A small class-conditioned image diffusion model, trained from scratch: 36.8 epochs.
Rows from block 3 of a small class-conditioned image diffusion model, named by matrix and row number. Rows with one number belong to one neuron. Each number is 128 + 24 x the weight over its row's rms, rounded and kept within 0 to 255. All counts start at 0.
After each neuron's rows are labels from the 100 images, of 14976 (inputs lightly noised), where the neuron reaches its highest value: "peak at" is the part of the image that holds the peak; "patch colour" is the nearest of a few named colours to the mean colour under the peak. Only what is clearly more common there than usual is listed. The data: telescope images of galaxies (Galaxy Zoo DECaLS). In brackets: how many of the 100, against the usual share in percent.
# fc1: MLP up (model.blocks.3.mlp.fc1.weight, 512x256), inputs 128-255
# fc2: MLP down (model.blocks.3.mlp.fc2.weight, 256x512, transposed), outputs 128-255

fc1.90 [129 128 130 130 129 125 128 128 128 132 128 128 131 128 127 127 127 127 127 125 126 130 168 129 129 128 127 128 128 129 128 127 125 133 118 128 123 128 127 129 128 128 128 130 130 130 129 126 136 130  82 128 128 127 128 127 129 130 128 129 128 119 128 125 128 127 127 128 128 112 200 165 183  97 127 128 130 128 130 128 128 127 126 132 128 128 128 128 130 128 131 127 125 128 126 128 154 130 126 129 129 134 151 127 129  19 128 129 128 127 129 129 123 127 129 128 158 126 128 128 128 128 206 128 128 129 129 149]
fc2.90 [126 128 129 128 129 130 130 127 133 129 127 128 130 121 128 129 138 133 123 129 129 127   0 128 130 130 139 128 124 128 128 127 130 132 128 127 127 254 128 128 129 129 145 127 128 129 127 127 126 128 128 131 130 126 128 128 129 115 128 131 125 140 127  16 127 127 128 125 127 128 128 128 127 135 125 131 129 125 128 130 121 128 133 128 132 128 127 128 129 126 130 128 129 134 131 101 127 127 130 128 130 128 128 128 128 128 126 130 129 128 126 128 134 135 128 135 128 139 128 128 128 125 128 128 129 128 140 128]
peak at: top right (37 vs 14.1); middle right (31 vs 9.4)
patch colour: brown (52 vs 12.5)

fc1.278 [129 126 128 128 128 127 128 127 128 167 126 128 130 128 127 127 125 127 127 128 127 131 135 128 128 127 127 128 128 129 128 128 126 132 128 128  67 128 128 131 128 127 129 128 129 128 128 125 129 129 127 128 128 126 129 128 127 128 127 129 129 125 126 127 128 128 127 128 127 128 129 129 130 128 106 128 128 129 130 128 129 128 127 128 128 128 128 128 128 128 163 127 126 128 126 128 149 131 126 130 163 130 128 129 125  94 127 128 127 127 129 129 128 128 128 127 130 128 128 128 128 128 152 128 128 128 148 189]
fc2.278 [131 130 129 126 128 128 129 129 132 125 129 130 127 124 129 127 142 132 123 123 126 134 126 128 133 129 137 127 126 126 129 131 130 131 138 121 124 130 121 129 123 130 205 126 135 146 130 128 129 128 131 129 128 125 131 156 126 119 127 128 110 142 128 130 127 128 130 128 121 170 128 127 130 131 123 130 130 123 127 131 128 134 135 135 192 126 117 122 124 127 125 128 129 185 128 107 127 132 128 127 128 130 136 133 125 128 123 127 139 131 126 127 132 131 127 133 130 220 129 128 129 125 142 128 126 128 137 129]
peak at: centre (93 vs 6.2)
patch colour: brown (50 vs 12.5); grey (48 vs 6.1)

fc1.404 [129 127 128 129 129 125 128 127 128 183 126 128 129 128 128 127 127 128 128 128 127 130 252 129 128 128 128 128 128 128 128 128 127 160 126 128  87 128 126 129 128 127 128 130 128 133 129 124 129 129  97 128 128 124 128 128 128 128 127 129 128 124 128 126 128 127 127 128 127 127 213 129 130  86 109 128 128 128 132 128 128 127 127 130 128 128 128 128 128 127 188 128 126 128 126 128 130 130 127 129 133 136 129 128 126 108 128 129 127 127 129 135 126 128 128 127 210 128 128 128 128 127 211 128 128 129 137 177]
fc2.404 [124 127 128 126 130 129 135 126 133 128 127 129 130 123 128 130 157 129 127 129 131 125   0 128 129 129 143 127 124 127 125 128 138 130 130 124 124 255 121 129 131 129 159 125 126 146 125 125 125 128 131 134 129 128 129 142 121  90 128 130 117 147 128  16 128 127 129 133 125 153 126 127 126 130 123 135 145 125 126 137 126 133 138 129 138 128 123  80 125 130 132 127 129 134 135  80 137 128 130 129 129 156 132 140 128 129 121 131 132 129 123 129 133 133 125 133 128 207 132 128 129 124 146 128 127 128 156 127]
peak at: middle right (46 vs 9.4); centre (37 vs 6.2)
patch colour: brown (64 vs 12.5)

fc1.145 [129 127 128 128 128 127 128 128 128 148 127 128 129 128 128 127 122 128 127 128 128 129 136 128 128 127 128 128 128 128 128 128 126 129 128 128  74 128 128 130 128 128 128 128 129 128 128 127 129 129 127 128 128 126 129 129 127 128 127 129 129 127 128 128 128 128 128 128 128 128 128 129 130 128 126 128 128 128 129 128 129 128 127 128 128 128 128 128 128 128 154 128 127 128 126 128 169 131 126 129 163 129 128 129 126 113 128 128 128 128 129 128 128 128 128 128 129 129 128 128 128 128 134 128 128 128 139 195]
fc2.145 [129 132 131 125 128 128 129 130 136 124 129 131 126 125 128 127 130 132 115 122 126 130 125 128 134 130 124 128 128 124 128 127 131 132 128 118 123 132 125 129 128 133 255 122 139 135 132 124 126 128 133 129 128 121 133 164 126 127 125 127 106 149 128 129 127 128 132 128 115 136 128 128 129 133 116 132 129 120 126 133 129 128 127 133 146 124 120 120 122 126 125 127 128 161 128 109 125 134 128 128 128 130 137 126 122 127 121 124 131 133 125 128 145 135 127 137 131 187 132 128 129 126 132 128 128 128 130 129]
peak at: centre (72 vs 6.2); top centre (25 vs 9.4)
patch colour: brown (66 vs 12.5); grey (30 vs 6.1)

fc1.75 [128 126 128 128 129 127 128 127 128 200 126 128 130 128 127 128 127 128 127 128 127 131 132 128 128 128 127 128 128 128 128 128 127 152 128 128  85 128 128 130 128 127 129 128 129 128 128 126 128 129 111 128 128 126 129 128 128 128 127 129 129 125 127 127 128 128 127 128 127 127 142 130 130 128 113 128 128 128 133 128 129 128 127 128 128 128 128 128 128 127 170 128 127 128 126 128 131 130 127 129 183 130 128 128 126  82 128 128 128 128 129 130 128 128 128 128 131 128 128 128 128 128 194 128 128 128 155 201]
fc2.75 [127 131 127 125 129 127 132 130 132 127 125 130 130 121 127 128 151 134 123 123 129 127   6 128 129 128 138 128 127 126 126 130 131 137 130 120 124 131 115 129 128 132 231 124 133 139 128 129 130 128 134 128 128 126 129 146 128 117 127 129 109 139 128 130 128 128 130 133 118 192 128 129 130 131 126 132 131 123 127 131 128 135 135 132 216 123 111 121 126 129 126 129 132 199 131 106 127 129 129 127 129 136 132 129 125 127 123 126 144 131 124 126 137 133 127 138 130 165 131 126 129 123 143 128 130 128 151 127]
peak at: centre (97 vs 6.2)
patch colour: brown (53 vs 12.5); grey (46 vs 6.1)

fc1.363 [130 128 131 131 129 124 128 128 129 133 128 128 132 128 128 127 127 126 126 105 126 131 183 129 129 128 127 128 128 129 128 127 126 132 116 128 122 128 127 129 128 128 129 131 131 133 129 126 140 130  81 128 128 126 127 127 129 133 127 129 128 124 128 125 127 127 127 128 128 108 191 199 199  67 126 128 130 128 130 128 128 126 125 134 129 128 128 128 131 127 131 127 124 128 126 127 162 130 125 129 130 137 167 127 127  12 128 129 128 127 129 133 121 126 129 127 167 124 128 128 128 127 208 128 127 129 129 162]
fc2.363 [127 127 129 128 129 129 130 127 132 129 127 128 130 123 127 129 135 135 124 129 129 126   0 128 129 130 134 128 124 128 128 128 131 131 128 127 127 255 128 128 130 128 138 127 127 128 127 128 126 128 128 131 129 126 128 129 128 119 128 130 124 130 127  43 127 127 128 127 126 128 128 128 126 135 124 131 130 127 128 129 123 128 132 128 129 127 127 128 129 127 129 128 129 134 131 112 126 128 130 128 128 128 128 126 128 128 126 130 129 128 126 128 133 134 127 134 128 132 128 128 127 126 128 128 129 128 136 128]
peak at: top right (43 vs 14.1); middle right (32 vs 9.4)
patch colour: brown (30 vs 12.5)

fc1.229 [129 126 128 128 128 127 128 127 128 172 126 131 130 128 127 127 124 120 127 128 127 132 138 128 128 127 128 128 128 129 128 128 127 155 128 128  67 128 128 130 128 127 131 128 129 128 128  92 129 129 127 128 128 126 129 128 128 128 127 129 131 127 127 127 128 128 127 128 127 128 200 130 130 128  98 127 128 130 130 128 129 128 127 128 128 128 128 128 128 128 151 128 126 125 126 128 133 130 127 129 141 130 128 128 125 101 127 128 126 127 129 130 128 128 128 126 131 128 128 128 128 128 132 128 128 128 136 169]
fc2.229 [132 129 129 126 128 128 129 130 131 124 126 129 127 124 129 127 145 132 126 128 128 130 127 128 133 129 135 128 128 125 130 127 130 129 129 121 125 129 130 129 118 129 157 126 130 135 128 124 129 128 131 130 128 127 131 152 124 125 127 128 112 140 128 129 127 129 130 129 119 163 128 127 130 131 124 130 128 123 126 131 129 135 140 132 169 126 123 122 121 126 127 127 127 157 128 107 128 128 128 128 127 131 133 135 126 130 125 127 136 131 126 129 127 131 128 128 131 255 129 128 129 125 133 128 130 128 133 129]
peak at: centre (97 vs 6.2)
patch colour: grey (64 vs 6.1); brown (36 vs 12.5)

fc1.385 [132 125 131 132 129 124 128 128 130 136 128 128 132 128 129 127 127 124 126  84 127 133 255 129 175 128 128 128 129 129 127 126 126 130 107 128 126 101 127 129 124 128 128 141 129 134 129 127 155 131 125 128 135 124 127 110 128 133 128 128 158 131 128 125 121 126 127 129 123 127 145 172 172   0 126 118 135 128 131 129 127 126 121 136 129 128 128 128 132 124 130 128 118 126 126 126 130 129 128 129 129 138 169 134 127  93 129 128 142 127 128 134 114 101 128 110 149 127 127 128 129 130 156 128  20 133 129 173]
fc2.385 [126 122 126 128 128 128 128 127 130 128 126 126 128 127 125 129 136 128 127 129 128 122   0 128 129 130 128 130 127 128 129 136 128 129 128 128 127 255 128 128 130 128 128 124 126 126 117 130 127 127 131 129 126 126 128 129 128 126 129 128 126 128 128 127 129 129 128 131 126 128 128 128 126 130 125 130 132 128 128 125 128 125 131 125 125 123 128 129 126 128 131 128 129 128 142 119 127 128 129 128 128 127 129 127 128 133 127 129 128 128 128 129 129 131 127 133   0 130 128 132 128 128 134 127 128 128 128 127]
peak at: middle right (36 vs 9.4)
patch colour: brown (45 vs 12.5)

fc1.399 [160 124 125 130 155 103 127 102 155 132 140 124 102 149 128 128 130 134 100  89 128 151 230 171 171 201 138 145 142 128 119 171 130 131 100 118 129 121 128 128 107 125  85 127 132 123 126 149 140 130  87 142 103  79  54 108 139 124 124 127 150 153 128  64 124 114 128 125 128 137 128 178 202 112 126 129 154 124 132 120 142 108 117 117  91 124 206 154 146 127 101 125  79 128 133  95 164 133 128 132 127 129 158  69 130 133 114 121 129 128 137 149 161 149 109 108 124 151 125 139  35 124 194 129 134 129 128 151]
fc2.399 [136 136 134 124 125 153 143 152  94 128 183 137 144 130 122 128 126 110 121 139 128 104  97 126 128 123 118 140 128 128 131 140 130 172  88 126 128 178  85 140 125 128 130 180 123 131  91 110 130 127 129 119  92  87 128  75 156 140 102 100 152 125  84 138 114 129 128 137  85 163 128 129 118 127 127 109 111 133 128 127 156 101 129 117 124  83 166 122 186 132  64 125 117 137 133  62 130 128 119 132 128 132  96 116 128 128 136 109 109 128 128 148 126 110 119 119 119  64 139 109 131 154 152 128  98 131 136 124]
peak at: middle left (30 vs 9.4); centre (27 vs 6.2)
patch colour: brown (50 vs 12.5)

fc1.355 [127 128 128 128 129 176 135 117 128 121 128 128 128 128 127 125 128 128 128 132 128 127 128 113 134 225 128 128 128 128 128 129 133 128 128 128 128 128 128 129 128 128 128 128 128 128  45 128 127 128 128 104 127 128 128 120 129 126 156 128 154 128 128 127 109 205 137 128 128 128 128 128 128  99 128 128 128 128 112 128 128 129 128 127 128 128 128 128 130 128 128 128 130 128 189 133 128 128 128 128 128 127 127 128 251 128 128 128 128 128 108 128 128 128 234 128 128 128 115 128 128 128 128 135 113 128 128 128]
fc2.355 [145 128 140 136 128  98 128 152 126 101 127 128 153 110 170 131 128 128 129 128 128 128 128 128 125 110  89 127 129  66 115 114  55 132 142 159 128 120 128 129 117 128 126  92 127 118 131 130 128 130 130 165 128 105 141 128 127 144 112 128  89 128 127 144 169  81 144 127 129 128 165 127 141 135 115 127 128 128 128 127 128 114 128 128 128 129 128 134 128 117 127 218  68 127 128 128 145 174 128 129 126 128 140 128 128 128 128 138 151 148 190 128 126  90  82 128 135 128 128 128 139 158 128 127 128 144 130 113]
peak at: bottom right (39 vs 14.1); middle right (37 vs 9.4)
patch colour: brown (38 vs 12.5)

fc1.203 [162 121 117 134 156 115 126 115 138 133 154 126 131 130 113 129 135 126 109  59 128 141 214 153 222 169 131 149 146 128 129 177 128 136  80 127 128  90 118 128 117 127 103 130 143 124 124 149 136 133 100 134 110  99  46 106 150 132 124 127 165 156 134  91 114 120 128 120 127 131 130 197 176  82 126 117 150 127 128 124 129 101 108 114  97 120 187 137 150 118 105 125  98 126 129 102 167 134 125 133 128 128 133  79 135 130 130 124 122 128 138 140 137 130 110 114 127 139 123 128  69 102 169 128  84 129 134 141]
fc2.203 [125 141 130 125 130 154 138 141 126 128 184 132 115 134 131 129 140 112 129 129 128 117  84 129 128 122 118 140 127 128 127 174 133 145 116 129 125 209 115 136 121 128 129 195 111 133  99 140 136 135 126 114  93  58 128  85 152 128 123 101 144 125  84 146 116 128 128 137  95 157 131 124 142 128 133 126 140 126 128 115 164 105 132 128 120 101 183 144 200 124  52 126 115 147 129  75 144 115 128 130 128 131 117 113 128 128 110  91 131 128 130 149 136 114 112 125  77  67 126 124 119 168 165 128 121 134 122 128]
peak at: middle left (30 vs 9.4)
patch colour: brown (32 vs 12.5)

fc1.76 [161 126 127 129 157 106 128 100 156 132 136 124 103 154 129 128 127 138  93  98 129 153 225 172 159 201 143 147 142 128 115 169 130 131  97 115 129 128 128 128 107 125  84 128 132 123 126 145 137 130  86 143 100  75  57 107 137 125 122 127 150 152 128  64 125 111 129 127 127 140 128 172 198 114 126 129 149 125 134 118 143 107 117 116  90 122 210 156 144 130 100 125  81 127 134  92 162 134 128 131 127 131 155  63 131 133 111 118 129 128 138 149 166 148 107 106 124 151 126 141  34 128 192 128 132 129 128 152]
fc2.76 [142 138 139 123 126 151 145 149  91 128 179 138 150 131 121 127 118 111 115 140 128 108 107 125 127 122 119 143 131 128 130 139 131 176  84 123 128 173  84 140 124 128 130 173 125 131  92 100 128 123 126 120  88  87 128  70 153 146  94  99 156 127  86 134 114 129 128 137  90 167 128 129 117 127 130 108 104 134 128 127 156 102 126 112 124  81 167 119 178 135  65 125 113 136 132  61 134 128 120 132 128 137  94 112 128 128 138 103 107 128 129 147 128 109 117 115 125  73 145 106 131 152 154 128  96 131 138 124]
peak at: middle left (29 vs 9.4)
patch colour: brown (43 vs 12.5)

fc1.293 [129 128 130 130 129 123 128 128 129 144 123 128 130 128 127 127 127 127 127 125 127 130 255 129 128 128 128 128 128 129 128 127 127 134 108 128 121 128 126 129 128 128 128 132 128 136 129 126 135 128  96 128 128 127 127 126 128 129 127 129 129 126 128 126 127 127 127 128 128 127 181 130 131   0 127 128 131 128 129 128 127 127 126 131 129 128 128 128 129 128 189 128 124 125 127 126 130 130 127 129 129 141 130 127 127 118 128 129 127 127 128 136 120 122 128 127 228 127 128 128 128 126 207 127 129 129 134 193]
fc2.293 [125 127 128 127 129 131 131 125 133 128 128 128 130 124 127 130 147 129 127 128 130 125   0 128 128 129 133 128 125 128 127 128 135 129 129 126 123 255 111 128 131 128 130 119 126 138 126 127 127 127 133 131 129 127 128 138 120 112 125 132 121 133 128  67 128 127 129 131 127 132 127 128 123 132 122 134 138 127 128 131 127 128 136 127 129 126 126 126 127 132 131 128 130 129 147  71 131 128 129 128 129 136 132 128 129 129 124 130 129 128 125 129 130 135 126 132 127 153 130 129 128 126 161 127 126 127 142 127]
peak at: middle right (58 vs 9.4)
patch colour: brown (44 vs 12.5)

fc1.390 [131 126 129 130 129 124 128 128 129 158 124 128 129 128 128 127 127 127 127 128 127 130 255 129 127 128 128 128 128 129 128 127 127 143 114 128 112 128 126 129 128 128 128 132 128 137 129 125 135 128  94 128 128 118 128 127 128 128 127 129 128 125 128 126 127 127 127 128 128 127 194 129 130   6 125 128 130 128 130 128 127 127 127 130 128 128 128 128 128 128 191 128 125 127 126 126 130 129 127 129 129 144 129 128 126 114 128 129 127 127 128 139 122 128 128 126 226 127 128 128 128 127 202 127 129 129 136 190]
fc2.390 [124 127 128 127 129 132 132 125 132 128 127 128 130 123 127 130 154 129 127 128 131 125   0 128 128 129 136 126 125 127 127 128 138 129 129 125 124 255 106 128 132 128 132 119 125 144 125 126 127 127 133 133 129 128 128 141 104 101 122 131 118 140 128  37 128 127 129 132 126 144 126 127 121 131 122 134 142 127 127 133 127 130 137 127 129 127 126  99 126 138 133 127 129 129 141  78 135 128 129 129 129 152 133 132 129 129 123 133 129 129 124 129 128 133 123 133 128 169 130 128 129 125 163 127 127 127 154 127]
peak at: middle right (62 vs 9.4)
patch colour: brown (52 vs 12.5)

fc1.185 [129 125 128 128 128 127 128 127 128 206 126 133 130 128 127 127 124 120 127 128 127 132 138 128 128 127 127 128 128 129 128 128 126 140 128 128  62 128 128 131 128 127 130 128 129 128 128 120 129 129 127 128 128 126 130 128 127 128 127 129 129 125 126 128 128 128 127 128 127 128 160 129 130 128 103 127 128 130 129 128 129 128 127 128 128 128 128 128 128 128 174 128 125 125 126 129 134 130 126 130 146 130 128 129 125 112 127 128 126 127 129 129 127 128 128 126 131 128 128 128 128 128 151 128 128 128 145 167]
fc2.185 [131 131 129 126 128 128 129 129 131 126 127 130 127 125 131 128 142 131 126 125 127 130 127 128 133 129 138 127 127 126 129 129 130 129 130 122 125 129 129 129 122 130 164 128 133 142 129 125 128 129 131 130 128 127 131 146 125 120 127 128 110 143 128 130 126 129 130 128 122 158 128 127 129 130 125 130 132 125 127 131 128 135 135 137 165 127 123 122 122 125 126 127 127 154 127 106 128 130 128 128 128 133 133 137 125 129 124 128 137 130 126 129 132 130 127 131 131 238 131 127 129 124 144 128 129 128 136 129]
peak at: centre (91 vs 6.2)
patch colour: grey (55 vs 6.1); brown (43 vs 12.5)

fc1.54 [129 128 131 130 129 125 128 128 128 133 128 128 132 128 128 127 127 127 126 111 126 130 176 129 129 128 127 128 128 129 128 127 125 133 117 128 123 128 127 129 128 128 129 131 130 132 129 126 139 130  79 128 128 127 128 127 129 132 128 129 128 123 128 125 128 127 127 128 128 106 192 191 197  80 126 128 130 128 130 128 128 126 125 134 129 128 128 128 131 127 131 127 124 128 126 127 162 130 126 129 131 136 160 127 127  16 128 129 128 127 129 131 122 127 129 128 164 125 128 128 128 127 208 128 128 129 129 159]
fc2.54 [127 127 129 128 129 130 130 127 132 129 127 128 130 122 128 129 137 135 124 129 129 126   0 128 129 130 136 128 124 128 128 128 130 131 128 127 127 255 128 128 130 128 141 127 128 128 127 128 126 128 128 131 129 126 128 128 128 118 128 131 124 132 127  33 127 127 128 126 126 128 128 128 126 135 125 131 130 127 128 130 121 128 132 128 130 127 127 128 129 127 129 128 129 134 131 109 126 128 130 128 129 128 128 127 128 128 126 131 129 128 126 128 133 135 127 135 128 132 129 128 128 126 128 128 129 128 137 128]
peak at: top right (41 vs 14.1); middle right (37 vs 9.4)
patch colour: brown (38 vs 12.5)

fc1.85 [130 127 131 131 129 123 128 127 129 133 127 128 132 128 127 127 127 127 126 101 126 131 196 129 129 128 127 128 129 129 127 126 125 134 113 128 122 128 127 129 128 128 129 131 131 134 129 126 142 131  79 128 128 126 128 126 129 135 128 129 129 121 128 125 127 127 127 128 128 101 180 200 195  56 126 128 131 128 130 128 127 126 124 135 129 128 128 128 131 127 131 126 123 127 126 127 165 131 122 129 129 139 168 127 131  26 128 129 128 127 129 132 120 123 129 127 180 119 128 128 128 128 215 127 128 129 130 161]
fc2.85 [126 128 129 128 129 130 131 127 132 129 128 128 130 123 128 129 146 135 124 129 129 126   0 128 129 130 136 128 124 128 128 128 134 130 128 127 127 255 127 128 130 128 140 127 127 129 127 128 126 128 129 131 130 126 128 130 128 117 128 130 124 131 127  44 127 127 128 125 126 128 127 128 126 135 125 131 131 126 128 130 119 128 132 128 129 127 127 128 129 127 129 128 129 135 131 107 127 127 130 128 129 128 128 127 128 128 126 130 129 128 126 129 132 135 127 134 128 133 129 128 128 126 129 128 129 128 138 128]
peak at: middle right (46 vs 9.4); top right (32 vs 14.1)
patch colour: brown (33 vs 12.5)

fc1.421 [158 124 113 135 141  99 114 125 139 133 154 126 120 129 124 129 142 128 123  60 128 137 242 146 228 174 127 129 134 128 134 161 128 129 117 127 127  74 127 128 112 126 106 136 133 129 127 149 152 132 102 128 131 105  67 111 133 129 134 126 152 146 137  89 121 128 128 122 129 127 130 210 215  78 126 124 157 127 128 129 131 114 109 130 119 131 160 137 157 112 111 126  81 128 128 116 157 128 127 130 128 128 164 128 135 128 129 125 132 128 129 142 124 131 128 117 126 133 119 129  77 113 185 129 121 128 131 129]
fc2.421 [123 123 120 129 126 149 128 148 124 128 162 127 124 128 124 128 153 121 130 128 128 113  18 129 135 127 119 128 120 128 134 150 129 145 128 132 125 240 112 131 128 128 128 171 116 128 100 136 148 131 134 122 124  91 128 107 144 127 131 119 130 120  99 147 127 131 128 130  88 129 129 128 127 129 122 126 135 125 128 129 133 104 138 131 126 117 152 134 184 113  90 127 129 136 130  78 125 124 118 129 128 128 127 135 128 128 129 128 129 128 128 141 122 120 127 130  65  50 122 128 129 159 140 129 114 128 128 127]
peak at: bottom centre (35 vs 9.4)
patch colour: brown (45 vs 12.5)

fc1.359 [147 124 130 134 129 124 129 128 130 135 128 128 130 128 129 128 128 126 123  65 127 130 255 129 209 129 127 128 129 128 129 127 127 129  95 128 127  90 127 128 117 128 127 142 129 132 129 128 166 131 109 127 135 112 126 114 126 133 128 127 160 133 128 121 121 127 127 128 124 127 133 209 191   0 127 118 138 128 129 129 127 125 114 134 129 129 130 128 143 123 129 128 106 128 127 125 142 129 128 130 129 137 158 137 127 110 129 128 135 127 128 134 116 112 128 105 143 125 126 128 129 127 171 128  21 131 130 163]
fc2.359 [126 120 126 128 128 128 128 128 130 128 128 126 127 127 125 129 153 127 128 128 128 122   0 129 130 129 128 130 127 128 129 143 130 128 128 129 124 255 128 127 130 128 128 128 126 128  95 132 128 127 131 128 126 124 128 131 127 127 128 128 126 128 127 127 129 129 128 131 126 128 128 128 126 131 125 131 134 126 128 126 129 124 131 128 125 125 134 129 128 128 130 128 129 129 135  95 127 127 129 128 128 127 129 128 128 131 128 128 128 128 128 129 128 131 127 130  10 129 127 130 128 130 153 127 129 127 128 128]
peak at: bottom centre (25 vs 9.4); middle right (25 vs 9.4)
patch colour: brown (42 vs 12.5)

fc1.447 [137 124 130 131 129 124 129 128 130 138 128 128 130 128 129 128 128 126 125  87 127 135 255 129 197 128 128 128 128 129 127 127 127 130  97 128 126 113 127 129 122 128 127 142 129 131 129 128 175 131 113 127 133 115 127 113 128 133 128 128 158 133 128 125 121 127 127 128 123 127 139 208 216   0 126 120 136 128 130 129 127 123 123 137 129 128 129 128 133 121 130 128  88 127 127 126 142 129 128 129 129 136 165 135 128 106 128 129 144 127 129 136 117 107 128 114 131 127 127 128 129 127 168 128  24 131 129 185]
fc2.447 [124 118 125 129 128 128 128 128 130 128 127 126 128 127 124 129 144 128 128 129 128 118   0 128 130 130 128 131 127 128 129 143 129 128 128 129 125 255 124 127 131 128 128 126 126 127  92 130 128 127 133 128 126 126 128 130 127 127 128 128 126 127 127 128 128 130 128 132 124 128 127 128 126 131 123 131 132 128 128 126 129 125 132 127 124 122 128 129 127 128 131 128 130 127 142 106 127 128 129 128 128 126 131 127 128 132 128 129 128 128 128 129 129 131 127 131   0 129 128 130 128 128 148 127 128 127 128 128]
peak at: middle right (25 vs 9.4)
patch colour: brown (42 vs 12.5)

fc1.394 [129 128 130 130 129 125 128 128 128 132 128 128 131 128 127 127 127 127 127 120 126 130 175 129 129 128 127 128 128 129 128 127 125 133 117 128 123 128 127 129 128 128 128 130 130 131 129 126 137 130  82 128 128 127 128 127 129 131 128 129 128 121 128 125 128 127 127 128 128 113 198 177 188  84 127 128 130 128 130 128 128 127 126 133 128 128 128 128 130 128 131 127 125 128 126 127 156 130 126 129 130 135 161 127 128  15 128 129 128 127 129 131 122 127 129 128 161 125 128 128 128 127 207 128 128 129 129 153]
fc2.394 [126 128 129 128 129 130 130 127 132 129 127 128 130 122 128 129 137 133 123 129 129 126   0 128 129 130 137 128 124 128 128 128 129 132 128 127 127 255 128 128 130 128 142 127 128 128 127 128 126 128 128 131 130 126 128 128 129 116 128 130 125 137 127  27 127 127 128 126 126 128 128 128 127 135 125 131 129 126 128 130 122 128 132 128 131 127 127 128 129 126 130 128 129 134 131 105 127 128 130 128 129 128 128 127 128 128 126 130 129 128 126 128 134 135 127 135 128 134 129 128 128 125 128 128 129 128 139 128]
peak at: top right (42 vs 14.1); middle right (37 vs 9.4)
patch colour: brown (48 vs 12.5)

fc1.486 [131 125 131 130 130 122 128 127 130 138 126 128 133 128 128 127 126 125 126 100 126 131 255 129 129 128 128 128 128 129 127 126 127 130 101 128 125 128 126 129 127 128 128 140 129 134 129 127 144 130 119 128 133 125 127 122 129 132 127 128 149 128 128 125 123 127 127 129 125 127 157 157 160   0 126 123 133 128 130 129 127 126 123 136 129 128 128 128 130 126 152 128 119 125 126 126 132 130 127 128 129 141 163 129 127 100 129 129 127 127 128 140 116 105 128 120 186 127 128 128 129 126 178 128  53 132 129 189]
fc2.486 [127 123 127 128 129 128 128 126 131 128 126 126 128 126 126 129 141 129 127 128 129 122   0 128 128 130 129 129 127 128 129 128 129 129 128 128 126 255 128 127 131 128 128 122 126 128 116 128 127 127 132 130 128 127 128 132 127 124 128 130 124 129 128 116 129 127 128 132 125 129 127 128 125 131 123 131 134 128 128 128 128 126 133 126 126 123 127 128 127 128 132 128 129 128 149 104 127 128 129 128 128 127 130 127 129 131 126 130 128 128 127 129 128 133 127 134  18 134 129 130 128 128 149 127 128 127 129 127]
peak at: middle right (46 vs 9.4)
patch colour: brown (42 vs 12.5)

fc1.172 [155 123 110 138 137 101 107 129 141 135 150 126 117 129 124 128 144 128 126  66 128 137 240 141 231 168 127 129 133 128 136 157 127 129 126 127 126  72 128 128 113 126 109 140 131 129 127 150 158 132 106 127 134 108  74 110 133 129 141 125 149 146 140  99 121 128 127 121 129 127 130 209 226  80 126 124 154 127 128 129 133 113 111 130 125 132 151 139 155 106 114 126  82 128 128 121 153 128 128 129 128 128 169 136 140 128 129 126 141 127 129 144 121 130 128 120 125 132 118 130  86 115 184 129 117 128 132 129]
fc2.172 [122 120 115 129 126 143 128 146 124 128 157 127 124 127 124 128 155 123 133 128 128 113   7 129 139 128 120 128 121 128 135 149 128 135 129 134 125 234 116 129 129 128 128 164 116 127 105 138 151 130 135 123 127 103 128 116 144 127 141 123 130 119 106 151 128 132 128 130  91 127 128 128 127 130 122 126 132 126 128 129 130 109 139 133 125 122 144 135 174 110 100 127 129 131 129  90 125 126 111 129 128 123 128 141 128 128 129 128 129 128 128 137 121 121 127 131  44  49 123 128 129 154 129 129 117 127 127 127]
peak at: bottom centre (47 vs 9.4)
patch colour: brown (50 vs 12.5)

fc1.223 [144 123 130 131 129 123 129 128 131 137 129 127 128 128 128 128 129 127 119  73 128 129 255 130 194 143 128 128 128 128 130 128 127 129  98 128 128 117 126 128 113 128 123 142 128 131 129 128 175 130  88 127 134 108 115 121 129 131 128 128 149 134 126 105 120 127 127 127 125 127 132 205 218   0 127 122 144 127 129 129 128 120 125 134 128 129 141 128 148 118 128 127  97 128 128 124 157 128 128 131 129 140 147 132 127 121 128 129 128 127 128 141 119 119 128 102 138 128 125 128 125 126 199 128  58 130 129 183]
fc2.223 [125 120 126 129 128 129 128 128 130 128 129 126 127 127 122 129 160 127 128 128 128 118   0 129 129 129 129 130 127 128 130 141 131 131 128 128 125 255  88 127 131 128 128 128 124 129  75 130 128 127 133 128 125 126 128 133 128 128 128 128 125 126 127 127 128 129 128 132 118 128 127 129 126 132 121 131 136 127 128 128 129 123 133 129 125 123 127 128 138 129 118 128 130 132 137  69 127 127 129 127 128 127 129 127 128 129 128 129 128 128 127 129 127 132 127 130  36 130 128 128 128 128 168 127 130 127 128 128]
peak at: bottom centre (29 vs 9.4)
patch colour: brown (34 vs 12.5)